{"image_size": 64, "translate": 0.06, "encoder_experts_per_token": 2, "encoder_shared_expert": false, "encoder_patch_size": [4, 4], "decoder_attention": false, "optimizer": "muon", "max_steps": 8500, "lr_schedule": "wsd"}
Rows from block 11 of the encoder of a small image VAE, named by matrix and row number. Rows with one number within an expert belong to one neuron, the router's apart. Each number is 128 + 24 x the weight over its row's rms, rounded and kept within 0 to 255. All counts start at 0. Numbers have three digits each. After the name is the row's rms in percent of the matrix's.
Before each expert's rows are labels from the 100 images, of 14848, where the router gives the expert most weight on average: "strongest on" is what is common among them. Only what is clearly more common there than usual is listed. The data: photos with spoken descriptions (Open Images, Localized Narratives).
# router: router (encoder.blocks.11.mlp.router.weight, 16x160, trained with AdamW), inputs 0-159
# up: expert up (encoder.blocks.11.mlp.up, 16x32x160), inputs 0-159
# down: expert down (encoder.blocks.11.mlp.down, 16x160x32, transposed), outputs 0-159

# expert 9
strongest on: text has "white"; text has "color"; text has "text"
router.9 086:192111129106105164124153160144116097134151118143120114158128148102112138107128168147131095127160126177151139149137120189108147122071129128125126113127093166123121144120133130135120101160092125129120132105138140117138144104116117107120134120124134179120093127117147119122093100157101106130143133102121114147140133122120144107139093166131145110096107134080096097131097147165110112101099069076125106103147129125123149113127076207107137131154085104157147128095117108157180153109135134
up.0 094:142116137116138132118120063113143107082123108106146110152117163153119123144153102111135111104145129131099125109133114127118117118134127114125104160120117124170138171134132089140117103173136081153148129131131153166132132120104113076133102105119116145082128115131140110094112126149134146178138107099190139119155115121134147121175136100137241106135133122137110110137103142131114126160151123136140122148154142135115140146124151062136121099080109132181131131127079141110159122119086102
down.0 102:187143143162129148150150179142147118144110099131135136130137124099106113126089116160145126188139153085118114141117076102130115147137164148148157124141150142146129127115117137076115130077143126121146128109109170152116127088158104130112123167126094146113105165131179137148108150151116111130137161118111132156156164125120131088106144110155170144161158101111140111118159111131134128102150099124081123180142132143139122156152190159114150139118085079121079138133147152144138098121134127

# expert 15
strongest on: text has "text"; text has "white"
router.15 088:115113126112142104119133178148138097141136157081155120130124131125119129160146091108125098143092175141183138104113146175174149129140139123109118101144139165110108112139141162143135122118076135142133147110142106106168149106104121150141108099143145127125149131127143120110155114150111128118146113109111142101150159125121129128114142140114028123091093120134144113094128102098124126081163186145099119121162148114148127137126109219157115119142108109147139137113129124158141112132178138
up.0 124:196150154152113137151124107143127136075135120139125135132166133132135128116127136127171103102144125141092128136129126138135143113124139130150122133142154125150161175145124076095102121116144126137195150139111130111077146125122118097112147112117096122130143111137129090135126124128106115171147144108171133141132116115146114133117134099125155072110137146142146104135067137124101108164120120116113121113101149133120141134060118001143116134140107151164090138128150102124122140120155144
down.0 126:102123126111117125121109154121090153117114147125101151151114151136141135161129135132118134132131139095150150142103108163113127134123118133171161172153136074156178115124115130120076147143121077111111141118135134107146099122125125101147139070186188123120143119122112121142116140102096143139147112113096125111149087137156133112124165153149086121116105105115127157180108107122124163117106128142142125092096201104136104114171081095135108141178144136129117161087156144138083133126101129

# expert 3
strongest on: text has "dark"; text has "lights"
router.3 094:127120093086136114113140200142131084133134172081134120138125125138116147140154111099131110140087171128175133117115147166174131128107120149149128121144128139119107142135148166147153112137096132154151153106128118113140127129112106129153122105129155129121123120111109117130167131142103136124131126108128140136146155134119145120093138165126019128108091132151149118111137100129131128074170181143101132117160115106143112136129125220148126117159110115140141108128107132165141119107177155
up.0 076:153138160124104143129118110122151128097137115141136101129164153142143096125152117141115158108109127137131113112126142101123131139116122149054101117125073142147152146129141103134102158110122136143150110108133123125082157148164124101132109116123131137112130135123123115164118130109110109115090098103157145140098145125134147161149124114145239109143154131078107126156103130152142120126113119143198122112121147119109152121161167006130115126149132126148119136124103121137127133135133112
down.0 064:128121143144126143110109128130101116161137127126122088129083132112128151123154106142136147190124164114108159112127054140140128128134194153135138091122156091074131133135128114166069144109142061103129114122127179128100124123129142091127112095121138144107151175134166149100098126128186113150135115126141127138113110140135128139133100124113160146153117133157146090150138132114115129153145139115104134081135155101133107127125133138134150129150104170120187134172133114141117194125157118

# expert 7
strongest on: text has "text"
router.7 083:137125131088134107142120202129125108153129170055125111164115135138105118134125101081108114110082132124145138116119130161157150132141131113111135138133128134117131120121144166122135146136104109119143140111133124117149179097122117135177141116129116143127077113111128118121145127131084124143150112118132143130161149109123130124126129143127029127081135130141128157109141130116141139091134187139093123165177137119145145130132110228134146115152123126132137129131131130182166106130163148
up.0 094:175145132109108107119125114088132109096120140117117079130125170156121133123140159122096128156139119126093130074130130153126144137116122103113111150140151149149131146099116100098121132114106111134115103135162144129083126120122134087096147123118083157132145143137124148132139136138146115174113157051176150145098087128112151133154117111138158115125174095093128106139103137111121117152152104138111156119088119141139149156144149009145125145127105138125106140125100112134146124099105172
down.0 087:145182132128133158077094073134136149148114100116112098094158150120110159126139082126116101147101147148112129141147196089116148104092153126149118136150153143109127141131155140115114156133123174121143114152127132133123140093111102137124124114130188122144167144129097142145115125067145119134112135158149132138108112108134081147111133107149101145150106158136116107098102126118144110120141096119122156167129071107149120103106156140169118101109094099093143151098145078139123073160121125

# expert 8
strongest on: text has "dark"
router.8 106:109127088094131113132116187147148123152101162085122125125129123134124106151117102102107142124120164101186127118117128146166143127127109119142137128115143162102108114119130157139146132113105119137143123105121109105155131142125138160163146123140129133117137130110131144106163126139102133131141123136106156107159202140125132119106152155113016129119112138160134080122142133130145132073185192146125118150136125121153126137143134229119113117133108109113130123119126134147110101107156134
up.0 090:146115126113119123146151087100134131078143095141136063147153155116119126145153089086081115171152122121074116112143122113113125089117112136150142122155091122103096134116145099104129134145114105158121131103160105138116141109133106084109125093127113148146140090114120131099151118131106141104143104103122165137171118105133139094178115107140199106096129167090132106124110112106110133167121124118118099113135119101118161134132123027150115100118124140137137147123089142117127100132113129
down.0 084:137132147161146112162070134141106129098135156084104138132115137126156149092125183100113100112112157128121118116074116190101163111118140105126125140142145142135137121101090115139122126154124114109148144138140135114096138118118112124182125161140135139161108135106129122120116083164154130110166165127113113077145134143111096168135125111120126132104173047115131136110151146121128104169129119152155134171115168132142140137140111152172121110043133112149097111136141105131117121159145122

# expert 0
strongest on: text has "white"; text has "text"; text has "color"
router.0 074:145108113093128113134172164135139094139127166087117111157111145170114116152091107104103108110090166156165131143123155187176129116100147145141105143139123143092131145120116164132137121139086107118160135104117129092170131147115107143122089104139126141134089111113137141091153124142135117130135143104134131143149146110133155122090133146143048119100092135143128110128129125155143113071145181129125101116147120125132145122131122219136113103155110127098127138128109134159136123119192127
up.0 093:175125133115115158117158067141128121071144122110111036127150134146148148118142134120103079142160129129140145130104133125129136121130111120130113116129109144131140095114119108133143114107132149152115123125117189133085124131132125130120129130116118136120111139129118125156081130154121153153158115141192152161101111093141129152190129128139169129093152120140118098135084111144148126174127113134132140136117124108154120120112119006116141104148128132147128121137073134122154131114132126
down.0 107:155112151115135112122071101148120155113109092106119111144184143113099127082106140120151155109140130122121135126156151095101137146087111159109114137112175122116082157172153111140112115081152134140118146113129131161132125147132177114140136097155142159113128159140121100129148111157182122133122088137102123145122144168119118120125140128081120126145131180121155137103133139066163069161093142114116145095128096168160140131110115149108144148121143150155124115173117102133165104081135123

# expert 4
strongest on: text has "color"; text has "red"
router.4 081:134125094063120123133158223130149126137112167087117132142102130144112106135116087106124107139116136141159153137112149190174143129147129128141114121145149122120143117113128159115118114129100116138141132116110115098174122130115126151134149120144145131118100132121127110118175128151142126140152160139108130115153201107128124108089137160113050145125097121130153141107137127133131138072181182128133155127133147116155148121136117207118138134166152126108121138110113126109124110135162138
up.0 088:139126136130130142088124073116157143096111111149120100139129127141150117123138123148125120134094110124117112140137139086120150117125129135165120138127086121130111188152127111116099138105131156116140132098133115136114155134127141137142118120112116139123159117129144123147124130113106116144138089117157134134141151126137125129152124102122255125135125096145121117144147125116111132153120115117134124127139117134121115127125110000150133127152107126131118121140114125127127126138109135
down.0 082:126142100152150147124129089092145105173162111161092110082118105169116108192119138112136130092136086158124144138153087128187119126141106129140115099110127126081134111128130143132094138091110113126130143135132091124147133115115104162084143117106173126115181114147113101170108171107140109163169106130152113153133135107163146125133124115131135144149125111155123144125147121148111173113139102155157115133170148129099172133136107108167095157148114133137117125121136169135100071168139097

# expert 12
strongest on: text has "text"; text has "white"
router.12 053:184132098108177122145158152105119138137133130165094116136137132152146127109107113108121107131129107182162098095121175174151153157127116129128111141142112171128129099106078110132132158161148111131117117087193136133156114091127110119099127108129099136110064162124085130130130129135132165081142121113105138135132158106152158105105136161115082140106094103109148082151131123150166137101125103121138129145124150141139114096137099133097148114171070111129133161149130120122123099096150130
up.0 100:169129150148127140126154109146123133067133110082123067158109095154152129124134120127108096171134150125117112113106148135131116111134136112153111138117112150114144174129148066103131105120109125112139134157131150113123146141132094172138106110125085134130144123141139126125126135142129147147148132142195159156120131151109117147149124097147169094107117118113093101155139114124142114215093111120131135115138147117127166154140144018119140147109125110169158120137091121124143122138129140
down.0 092:109120107120090146159088155174147137096130154147155123124079116171147116195118164130177115123136135158139131090119137113124159106138123130075188162149142125136141133136146164138163098124111131137092125132079138172092119106115148123126151108115155115132152142129118129101122124132092159096100154116160142120109137124104137114157093126113119073125150127114136101103094172130112088161134088113103137123162127097159115136155158130099167131153137161134120089126131124144163158093136115

# expert 1
strongest on: text has "white"; text has "text"
router.1 070:165149113124183181101155178117114103098154151109148102139104152136116126136140136137150105126093128114136104100111138160146152152114133128094090091132094149127146173143152113119107079113106105147159152119139162128108127111139136120159136100113123163136078100119152119153116072144140111126112121103166161149133106147109135110141167108135103141113125122076104116138120123156132120124110105114123133135139115126116141132122094203131115157150141165156140162145141097197171135081140144
up.0 061:106137133140127136124134054103129128141147114139108098135100108157151140122113126103117085145127145128092098137139122111161155131143141137119131105154145115125141172145125115133099112169125111116130129118111134124114139164114131098136117115129142139182130162140114127196146136137115121106126149128135139150122082124165128124147126145090197091134130108109121123125138142148110085160151135118163123129140103106124146108117156000114108091113103157122149135072089126145130153151146105
down.0 071:083144111108134162100140124127136103131141099141165173179065154094131134051100109165083122154138131100121163155125113182132119113101118122139099116141116105117082136114089118130114130132121132107152105120146131150139121124118129148133146133127134118144107150129124167101165100159127116164158120176099107136128169122126096133116113144127120131156114138101128129110132089087112126121118112107103173134139119131153184156109133114149149119083130147127133122156130108086146083062166126

# expert 10
strongest on: text has "color"; text has "white"; text has "text"
router.10 067:177122101108132142080122175159119116102162141092133107180115141107141129123135120125093100110073154119145133108119144205153143134107117153108127106133123114107117142110165140107126122122121127152107112109120130119172153111129122145116135131124117154119102137078140126120148121150103135143156128108126138131143135120127144091141113154128069097102096113124131106139113153135147119100122168102110133103142150137127138133134107239141129117161094124135125124092161111204134116095165140
up.0 068:146125103135143096134152094098141137156136118123106094126124181133115130116142126122094108115139105110120099141135136132117134152136111088160130133083115136105140167116106105103138141124117132115084136143143148116085155102151157094124124120136111109156142128131120173177154109101165147157143117084139152151089120150126117126106131107135203152137131093120107108143063112131109114170133099144149127112108160151163143149114152016133153164146089127122099127135116117101117122113136124
down.0 073:106133137144157082112120165137129138121101106119106061126170099121104105099084150156154137103100098118106131139127179157061160126123105146164096121119154073111107132154125119147131153153108106126153106150137130129092130083117147132105123118151181167164110123113091082140088140164133105119125121109097128143134137143165111122097160119136106128103119160087160123120150124098159148118119162153133108084106086124136142137141152109125097136179119146127130143138165148146128110132130120