{
  "bottleneck": "kl",
  "encoder_isotropic": false,
  "encoder_activation": "quick_gelu",
  "encoder_mlp_ratio": 2,
  "decoder_norm": "groupnorm",
  "decoder_blocks_per_level": 3,
  "decoder_upsampling": "nearest_conv",
  "kl_weight": 0.001,
  "orthogonalizer": "newton_schulz_5",
  "adamw_lr_other_params": 0.0022,
  "epochs": 10.7,
  "weight_decay": 0.01
}
Rows from block 5 of the encoder of a small image VAE, named by matrix and row number. Rows with one number within an expert belong to one neuron, the router's apart. Each number is 128 + 24 x the weight over its row's rms, rounded and kept within 0 to 255. All counts start at 0.
After each expert's rows are labels from the 100 images, of 14848, where the router gives the expert most weight on average: "top examples" is what is common among them; "colour at peak" is the nearest of a few named colours to the mean colour under the peak. Only what is clearly more common there than usual is listed. The data: photos with spoken descriptions (Open Images, Localized Narratives).
# router: router (encoder.blocks.5.mlp.router.weight, 16x80, trained with AdamW), inputs 0-39
# up: expert up (encoder.blocks.5.mlp.up, 16x16x80), inputs 0-39
# down: expert down (encoder.blocks.5.mlp.down, 16x80x16, transposed), outputs 0-39

# expert 4
router.4 [110 120 136  93 169 125 144 135 110 139 138 133 214 122 129 116 181 122 124 146 120 117 145 150 150 130 166 120 107 151 125 128 124  78 122 110  81 172 136 137]
up.0 [135 126 136 153  67  94 131 154 128 143 135 142  41 127 130 144 140 116 148 141  99 151 139 112 140 129 123 113 122  84 151 112 132 172 129 143 184 119 132 119]
down.0 [111 146 122 148 135 157 122 156  85 118 112 136 133  80 163 129 155 165 150 118 168  90 167 121  94  98 133 127  92 150 140 121 142  88 121 147 101 160 111 145]
up.1 [141 106 127 130  76 106 133 127  95 127 109 116  37 122 126 136 125 119 139 111 131 126 136 103 118 169 123  98 166 135 125  80 149 170 136 153 170 132 104 132]
down.1 [123 179  90 116 136 128  94 132 126 109 122 159 175  88 167 157 111 124 132 103 142 128 142 156 113 132 141 151 170 119 110 118 134 191 102 125  87 134 111 110]
top examples: text has "water"
colour at peak: cyan; blue

# expert 5
router.5 [127  99 138 113 167 134 116 136 125 118 129 158 184 125 116 120 160 139 117 199 122 116 146 138 140 127 159 148 144 152 115 131 138  85 133  91  81 154 151 111]
up.0 [117 149 133 137  78 107 145 149 136 139 127 108  59 125 136 146 128 123 147 150 122 151 124 114 126 135 102 136 112  80 165 135 102 161 128 158 194 137 131 139]
down.0 [101  94 115 149 119 116 100 128 149 146  74 114 148 130 128 148 135 106 138 122 151 128 119 142 111 175 108 118 136 105  91 124 142 176 119 122 156 113 152 159]
up.1 [138 142 129 111  44 106 124 115 145 121 130  81  93 105 133 134 122 126 152 117 110 150 121 115 114 128 127 112  81 130 121 103 115 177 117 168 191 105 138 139]
down.1 [141 152 163 134 135 154 154 169 141 133 100 154 120  85 167 119 143 126  97 124 107 126 145 114 170  81 157 109  90 112 132 117 111 104 164  89  95 167 137 113]
top examples: text has "grass"
colour at peak: green

# expert 3
router.3 [128 104 137 104 170 123 121 141 133 129 141 147 185 132 124 107 187 132 128 167 135 118 141 140 138 129 153 139 130 140 112 129 144  84 117  90  89 169 148 113]
up.0 [139 149 133 171  97 131 121 109 114 127 128  85  86 115 123 126 115  99 131 136 147 145 126 121 130 130 160 121 116 138 142 133  87 167 138 167 169 112 146 162]
down.0 [167 174 132 124 115 136 175 129  92 102 118 109 118 110 139 133 118 126 129 139 174 145 122 124 123 121 139 153 116 119 132 140 149 152 161 165 171 145 121  98]
up.1 [101 138 141 154  57 118 155 120 136 142 120 128 103 147 141 152 116 123 140 144 109 121 131 119 127 145 122  94 106 114 140 131 133 165 138 161 165 114 129 149]
down.1 [118 127 121 129 107 112 101 168 103 110 105 109 147 155 132  80 118 119  95 164 155 172 106  93 119 134 104 138 106  94 140 151 131 174 123 118 129 141 139 126]
top examples: text has "sky"; text has "water"
colour at peak: cyan

# expert 11
router.11 [100 110 153 107 168 128 148 144 102 134 156 140 208 134 128 138 175 133 135 155 140 115 140 140 128 112 167 119 149 138 110 133 149  83 108 105  75 155 140 126]
up.0 [108 136 134 135  69 134 151 129 132 138  94 100  62 127 127 130 106  95 140  88 100 150 156 130 136 145 123 120 113 113 150 105 133 176 136 140 184 128 118 143]
down.0 [116 167 119 108  96 102 139 158  98 150 137 122 108 132 132 149 129 138 152 136 140 149  96 107 126 138 168 162 135 100 117 163  97 165 112 166  99 158  97 130]
up.1 [116 118 125 146  71 127 149  92 139 122 109 100  68 125 125 145 120 115 131 109 133 135 131 141 120 160 112  98  80 105 116 131 147 167 149 181 177 144 125 153]
down.1 [143 154 156 141 138 113 112 110 115 107 109 134 158 117 131 128 163 127 137 122 175 160 152 156 137  90 141 131 129  79 154 121 152 166 119 132  60 133 153 128]
top examples: text has "water"
colour at peak: cyan; blue

# expert 0
router.0 [118 140 123  82 157 109 134 120  93 138 114 118 207 152 146 161 122  98 123 143 104 133 134 141 145 161 140 108 116 124 109 114 105  91 102 114  92 149 107 128]
up.0 [134 145 136 149 109 107 130 134 132 128 118  96  45 126 147 131 128 110 132 105 112 140 137 132 118 144 120 100  90 107 138 129 131 181 148 149 195 114 122 147]
down.0 [110 177  89 115 154 128  77 133 132 118 139 169 125 111 127 162 134 104 152 118 132 161 118 100 140 120 180 132 130 138 142 139 121 181  92 132 100 105  90 119]
up.1 [128 115 123 144  87 115 135 126 129 149 115  98  37 135 156 120 142 115 122 116 142 161 117 133 127 124 124  96 120 114 129 117 140 185 134 128 200 120 127 172]
down.1 [141 178  89  81 180 121 155 148 106 129 146 122 185 109 121  98 110 131 163 137 111 132 144 126 115 120 154 165 102 146 135  93 148 143 137 127 152  80 106 136]
top examples: text has "dark"
colour at peak: black

# expert 6
router.6 [117 104 137 121 171 124 129 131 119 136 136 148 208 138 130 129 140 126 108 180 134  94 130 137 141 107 158 130 122 143 124 134 120  77 127 102  82 167 145 113]
up.0 [158 166 135 159 107 108 140 138 133 152 122 104  77 130  95 144 138 113 135 108 125 150 133 130 122 138 138 120 124 125 128 137 139 140 140 143 173 110 133 164]
down.0 [180 127 118 148 113 133  93 137  96 122 116 115 149  95 118 113 100 138 124 166 101 134 109 109 135 117 134 109 104 120  99 124 138 125 143 161 159 137 125 148]
up.1 [139 132 121 157  63 115 121 149 139 142 121 151  72 121 148 125 107 111 151 115 121 155 140 141 127 127 132 122 115 100 129 113 137 191 136 135 193 153 135 145]
down.1 [ 83 118  89 158 169 155 129 126 139 117 121 156 155 102  96 114 133 144 138  47 129 118 128 140 138 119  93 132 155 124 112 123 126 121 115 102 115 141 126  91]
top examples: text has "dark"
colour at peak: black

# expert 10
router.10 [119 161 145  71 121 144 144 114  74 134 138 139 188 122 152 158 138 101 133  97  68 119 142 147 146 154 118  97  80 128 137 110 109  95 113 119  96 152 106 152]
up.0 [132 130 114 143  85 116 133 158 116 154 106 140  52 141 114 142 117 122 151 101  98 160 122 137 120 123 109 122 115  92 132 140 134 175 131 160 217 110 127 148]
down.0 [119 128  95 139 102 137  93 105 119 131 120 149 161 155 124 141 161 162 157  89 173  69 115 138 108 122 123 131 168 150 123 160 134 162 115 176 170 123 118 136]
up.1 [142 126 140 135 103 114 152 152 128 146 140 115  39 134 127 130 122 128 136 109 115 116 137 128 117 138 117 127  98 131 127 137 114 163 117 146 208 114 142 130]
down.1 [126 124 172  87  94 103 153 178 134 125 130 106  96  69 123 104 107 132 123 151 117 127  90 106 165 114 118 160 103  99 107 136  96 114  98  98  91 159 108 124]
top examples: text has "dark"
colour at peak: black

# expert 15
router.15 [122 145 122 140 108 145 142 129 117 129 106 112  41 120 133 132  83  79 123  99 131 129 149 102 121 131 113 121 101 125 129 112 123 167 149 155 152 111 112 122]
up.0 [144 131 139 113 145 130 105 139 113 123 129 106 124 109 152 143 140 118 149 100 121 131 108 162 123 129 129 133  82 104 138 144 122  96 130 169 133 126 130  96]
down.0 [151 127 165 168 114 117 164  76  85 143 136  92  92 142 177 121 132 117 110 135 101 138  92 127 161 112  78 124 103  84 135 122 106 100 145 142 101 131 129  70]
up.1 [102 183 151 111 148 107 146 110 132 131 110  43 101 122 136 116 117 159 121 117  96 139 121 129 128 132 147 135 108 130 120 124 116 150 119 113 141 134 123 109]
down.1 [ 98 121 182 106 126 134 104  98 158 112 169 118  98 192 145 121  91 141 125 133 134 111 120 107 120 160 160 115 158 190 110 135 162 108 127 131  97  90 144  75]
top examples: text has "dark"
colour at peak: black

# expert 12
router.12 [124 113 151 113 178 126 137 136 117 137 129 149 219 130 125 108 144 132 119 166 135 112 147 142 118 124 156 129 124 138 115 126 139  71 126 106  76 168 148 123]
up.0 [138 139 125 149  86 111 155 139 118 123 112  94  52 135 127 149 142 113 132  99 113 156 153 136 115 136 116 124 132 111 150 142 127 181 140 130 178 144 123 167]
down.0 [121  72  91 172 170 137 118 120 153 164 109 130 153 141 105 121 145 145 155 134 150 130 172 164 110 111 141 112  85 145 154 120 146 130  98  91 151 126 155 159]
up.1 [138 116 119 135  88 114 122 153 146 131 140 110  59 125 129 128 117  83 156 124 146 161 157 140 126 146 115 130 117 131 131 116 145 160 113 133 192 110 123 145]
down.1 [193 132 114 123 121 133 128 148 150 152 138 126 168 179 150 110 115 131 131 125 119 103 122 137  89 105 178 112 128 114 111  85 121 145 126  61 109 117 144 152]
top examples: text has "dark"
colour at peak: black

# expert 2
router.2 [107 124 146 126 175 144 140 131 114 137 131 135 217 130 123 128 150 127 118 171  93  94 152 128 154 143 169 124 138 133 128 112 134  88 105  98  72 157 132 130]
up.0 [100 123 113 158  87 106 152 136 125 129 138 117  30 125 128 137 128 117 124  83 108 134 132 116 125 139  93 101 101 123 124 146 153 164 140 171 174 126 138 147]
down.0 [ 96 158 109 121 124  85  94 137 170 107 112 103 154 100 125  90 118 138 109 141 101 106 150 136 174 130 105 144 167 109 134 146 142 123  90 191 131 104 117  97]
up.1 [ 98 113 110 170  46 120 120 126 134 128 115 118  59 117 113 138 113 110 132  55 108 121 121 136 113 102 126 115 131 120 133 129 148 164 136 131 169 135 133 142]
down.1 [117 115 112 122 105 162 101 158  95  93 138 107 181 113 107 106 150 118 148 129 155 145 143 144 154 124 122 151 121 130 168 142 113 188 104 144 165 144 120 102]
top examples: text has "dark"
colour at peak: black