A small image VAE, trained from scratch: encoder num experts 16.
Rows from block 4 of the encoder of a small image VAE, named by matrix and row number. Rows with one number belong to one neuron. Each number is 500 + 50 x the weight over its row's rms, rounded and kept within 0 to 999. All counts start at 0. Numbers have three digits each. After the name is the row's rms in percent of the matrix's.
Before each neuron's rows are labels from the 100 images, of 14848, where the neuron reaches its highest value: "patch colour" is the nearest of a few named colours to the mean colour under the peak; "peak at" is the part of the image that holds the peak. Only what is clearly more common there than usual is listed. The data: photos with spoken descriptions (Open Images, Localized Narratives). In brackets: how many of the 100, against the usual share in percent.
# fc1: MLP up (encoder.blocks.4.mlp.fc1.weight, 160x80), inputs 0-79
# fc2: MLP down (encoder.blocks.4.mlp.fc2.weight, 80x160, transposed), outputs 0-79

patch colour: black (42 vs 16.4)
peak at: bottom left (36 vs 9.8); top right (28 vs 9.8)
fc1.91 095:471569502440640519530535594551492583521539531438412511419519495481516574464481519503545448527468541437533439575531508531546473501540565520436501500488440458421492475491477429453583524511525495437424551500531645515479432487583519562507515439
fc2.91 098:391419531460396528514473485435530563446547506539525505422422492525553503543475547520507532488471590497483482417418523566457523595526481543480491508602516486459588457510467534471512494584524485582509545499507466464495525620531423553536587418

patch colour: black (100 vs 16.4)
peak at: bottom right (39 vs 9.8)
fc1.15 101:488517492548501542520531418511446470635480499526486464504322475478431469485460550553573533510512525499505511483514444511462556518479500585567567435611416459455550424562464431547468492436543466468501556505433501535524488455408573459498500524
fc2.15 101:494469583426534475437493445521459519527580522494611531444487459469496474381466532504541485555491516421499411429485483506471554519538443531507430524529372442464392444520531448445443486465413470504546522493393472511490534462391484555475503474

patch colour: grey (71 vs 31.3)
peak at: top left (31 vs 9.8)
fc1.74 100:464603560524591420581488485472489491491478420480564473565472467471505516421416416509430514481543584511502410521510520510497416566457489461462466478503602531609567555561490501488488594594560497466548489505475479571539497453477528461480581515
fc2.74 100:518492510470449551489446486509486452461475499573520448492476495558398411593500631506484540511499465513469518568443580530546511575554467575490513513553502470538440437547492491507584544498540400472404415480462520495505465563459549589555494375

patch colour: grey (65 vs 31.3)
peak at: top centre (28 vs 11.7)
fc1.61 117:575474495502532525451548509491549553501516445480563457491485471446467562573504470505486468477493466493470502538492464532521499514601372492554528513541627439456435474490421492647501512522511422433488557453459387491505553410402451553439527478
fc2.61 093:465548436481434509558493475542434489515543561420472417407432558490582479593542467552436499519460441527470484464496587477460505482498405523549479507475419554466461582515503416605479562480476487502552589510413435521533469413468493567461538496

patch colour: grey (73 vs 31.3)
peak at: bottom right (68 vs 9.8)
fc1.28 088:461486466471564451480444423556590521529522504504516542485582415528529525474482418554456539573545416614494489516499468497572432477461449439465558542473484580520465526470476480466545501470480454467416549503375459470435594598543442527472570522
fc2.28 093:533516514514372481548542563460506420528533451565487481484524501524461540502482565533536459543579538518473564496489447409588586514511560437555573560469406518489592587528519431411515458538532495571459488488544505476451590522493399466506551444

patch colour: grey (71 vs 31.3)
peak at: bottom right (27 vs 9.8)
fc1.48 098:591537554567514498528461442448570426569531508480543495572497461481459554437484480496500513518529460564494410559526452591490513499405478559469551587527510532480489503463479532416383480514431451556520462460449408519500505612446511572487592436
fc2.48 097:571482469575408521607477489534429575410559491471485444484453447513453495499462544612549487577436447501573630491488462521445628515540519564476522506529488463511461482526555485444420505501523504546417494522464508433510471520562427520544550506

patch colour: grey (70 vs 31.3)
peak at: bottom right (25 vs 9.8)
fc1.89 109:516482451496490423514533543400502501592427461543492495469409541552450537580583588531520537473456515479521437531492581534440510549521597582540534499470575591534485545463553554458451512443451498510563467474463516461542441502496488643493551568
fc2.89 098:555414521490541479443487493513551527482508482541580486451517523464533532602480444541559497520530492384594523509465575477477529476595615508497463619489517574543456535566573578542449411556473451490501506545547571446551467543558575492502468476

patch colour: grey (67 vs 31.3)
peak at: top left (34 vs 9.8)
fc1.32 100:566515553405589508555485594435504511465520547516472463471459498604491498519471516440485566520543604398433462573466535485604561512519490461482579598448563489481562534487508410420499518527464499474590529458489510455488513514415568528536511450
fc2.32 109:490586419467445432460459546496480484578467422549467526443496490481452531408537518490388517481448429491598430481533465471441459460469509508491535486440420527418400466469472390499567526499472554550488445501549520498464388475429546421510481495

patch colour: grey (73 vs 31.3)
peak at: bottom left (34 vs 9.8)
fc1.53 096:539446516431537487521470521500427490558465445498501461533487500557529560479410562542560571469445537539496519506471535482561488501490387517545657541410570459467463586530582501486547545475479498534543538406468447539513534551469526637441491461
fc2.53 090:469491471473512431512509553535448526461471520465537493473506351519584431469463544535509525477491545489541502445508498504543546468554459480383532474410386454415552521554390403461499632569511473482511497415526541464488424502481555469485484521

patch colour: pink (28 vs 9.8)
peak at: top left (29 vs 9.8); top right (26 vs 9.8)
fc1.22 076:513493567562561531407457477518525472579534491445517495446488522494549424499522450439461532537578417462490513527517440437482539473462536455503531502471454562500510499512396592453486389505494548567507483483413509520509455676482590539406495523
fc2.22 084:528567422524599533509465485478527535556433456443411490541505452481483442485489407461445428485519423573519554729613450427498536536488512495517499463510530524440432522515511544453445491454507465538486506470495513475474474459542479477527501545

patch colour: pink (26 vs 9.8)
peak at: top right (28 vs 9.8)
fc1.72 090:448495532600593502431570477519497493467499444469607475508494441593394501467454488511500541508516505476545591530490467464603421482433416501517553564483515495533450524488391462497494500491522499535567546530445451585466423618485515479513572553
fc2.72 097:459552498557515529528495522538565438550436445545414516541514443489356537415460506513448513527510361529421486468450430552513532468478503520448510510482489508572455455537576575582451595437513462451525421558510483480443508433522442512526517430

patch colour: pink (48 vs 9.8)
peak at: middle right (29 vs 11.7)
fc1.111 107:494498500519564515528535522495522408552463473497464536490523479542553487519472439478425445555523597555530568544567482632469477537447454445443462410486503488522518468576518499520514518474494423530514439570400582645615504531510459439447462503
fc2.111 112:484538536512404479468480463482570418490478550434510545482510395455515560534466458449527553539556565461509578348534438572462463511474537509467478494502459455431575433482503554511514431384486487494505509427519494521524492492493554418394472596

patch colour: grey (63 vs 31.3); pink (27 vs 9.8)
peak at: top right (43 vs 9.8); bottom right (25 vs 9.8)
fc1.128 084:579481553521534458440387475569494438483534511565569394512541505496602532470563557497506485510518554485469481516558467408564391531422471463408535525446491564509542483513489503401631443518562556506510475530544499485453523462491463462528434536
fc2.128 101:466529482494268414542521465459513482551537552491495491550479442418507543557487506516476529481508455453567444365551472458440488561433460450436425459501487506505444516470504552437488504513507508460495464486464528458473467435458442509556413495

patch colour: black (100 vs 16.4)
peak at: top right (94 vs 9.8)
fc1.107 088:666513442473573539473553486539535398542572461517558483397487520522468548411448460567440476453522492485522543557517541435523563580431488484538541479494453495482581584518535565428534428512584456475468477527498536476405490494523453467488482528
fc2.107 105:481421497475358494496449491448427528508542460513517493483436464503512558486444508507471509487454483502470470529454588484425456477485477519445479501494490599511399484505520447440579542526396498425610476516489380432539447520511431630446541504

patch colour: grey (67 vs 31.3)
peak at: bottom right (46 vs 9.8)
fc1.71 120:548461514436529488546490518457563511474512512453479444533549484516630545482521460573494513476450490518586474548487489508545468527465454499496628493494493463538351446446479520535546491473578443533532471560572438511505535465454477639358484463
fc2.71 112:533517430520257472514473454565430513534517438498495524492461514548529487517573610513494457501509467485409514396518480453452485469445456497552569530539515504524571441482513485472489467507502509498529464451463470527521439448490491624429515525

patch colour: black (98 vs 16.4)
peak at: bottom right (98 vs 9.8)
fc1.8 101:543536635548547554515478454534435484560385522426484491561455402415460546494494372585524516460479412476481509520535449489446473473482454469530526466484422538476544486442515410533522607475494470565479450483527512453431516483464494423496554500
fc2.8 101:484441429515549475512405510479515471435477466528479389531576529536429504630409481463493432452507458514521554367515483480556469508501489512480489559507620557499435566521528525534459499462414512457463439533574465403569514526483514433542521518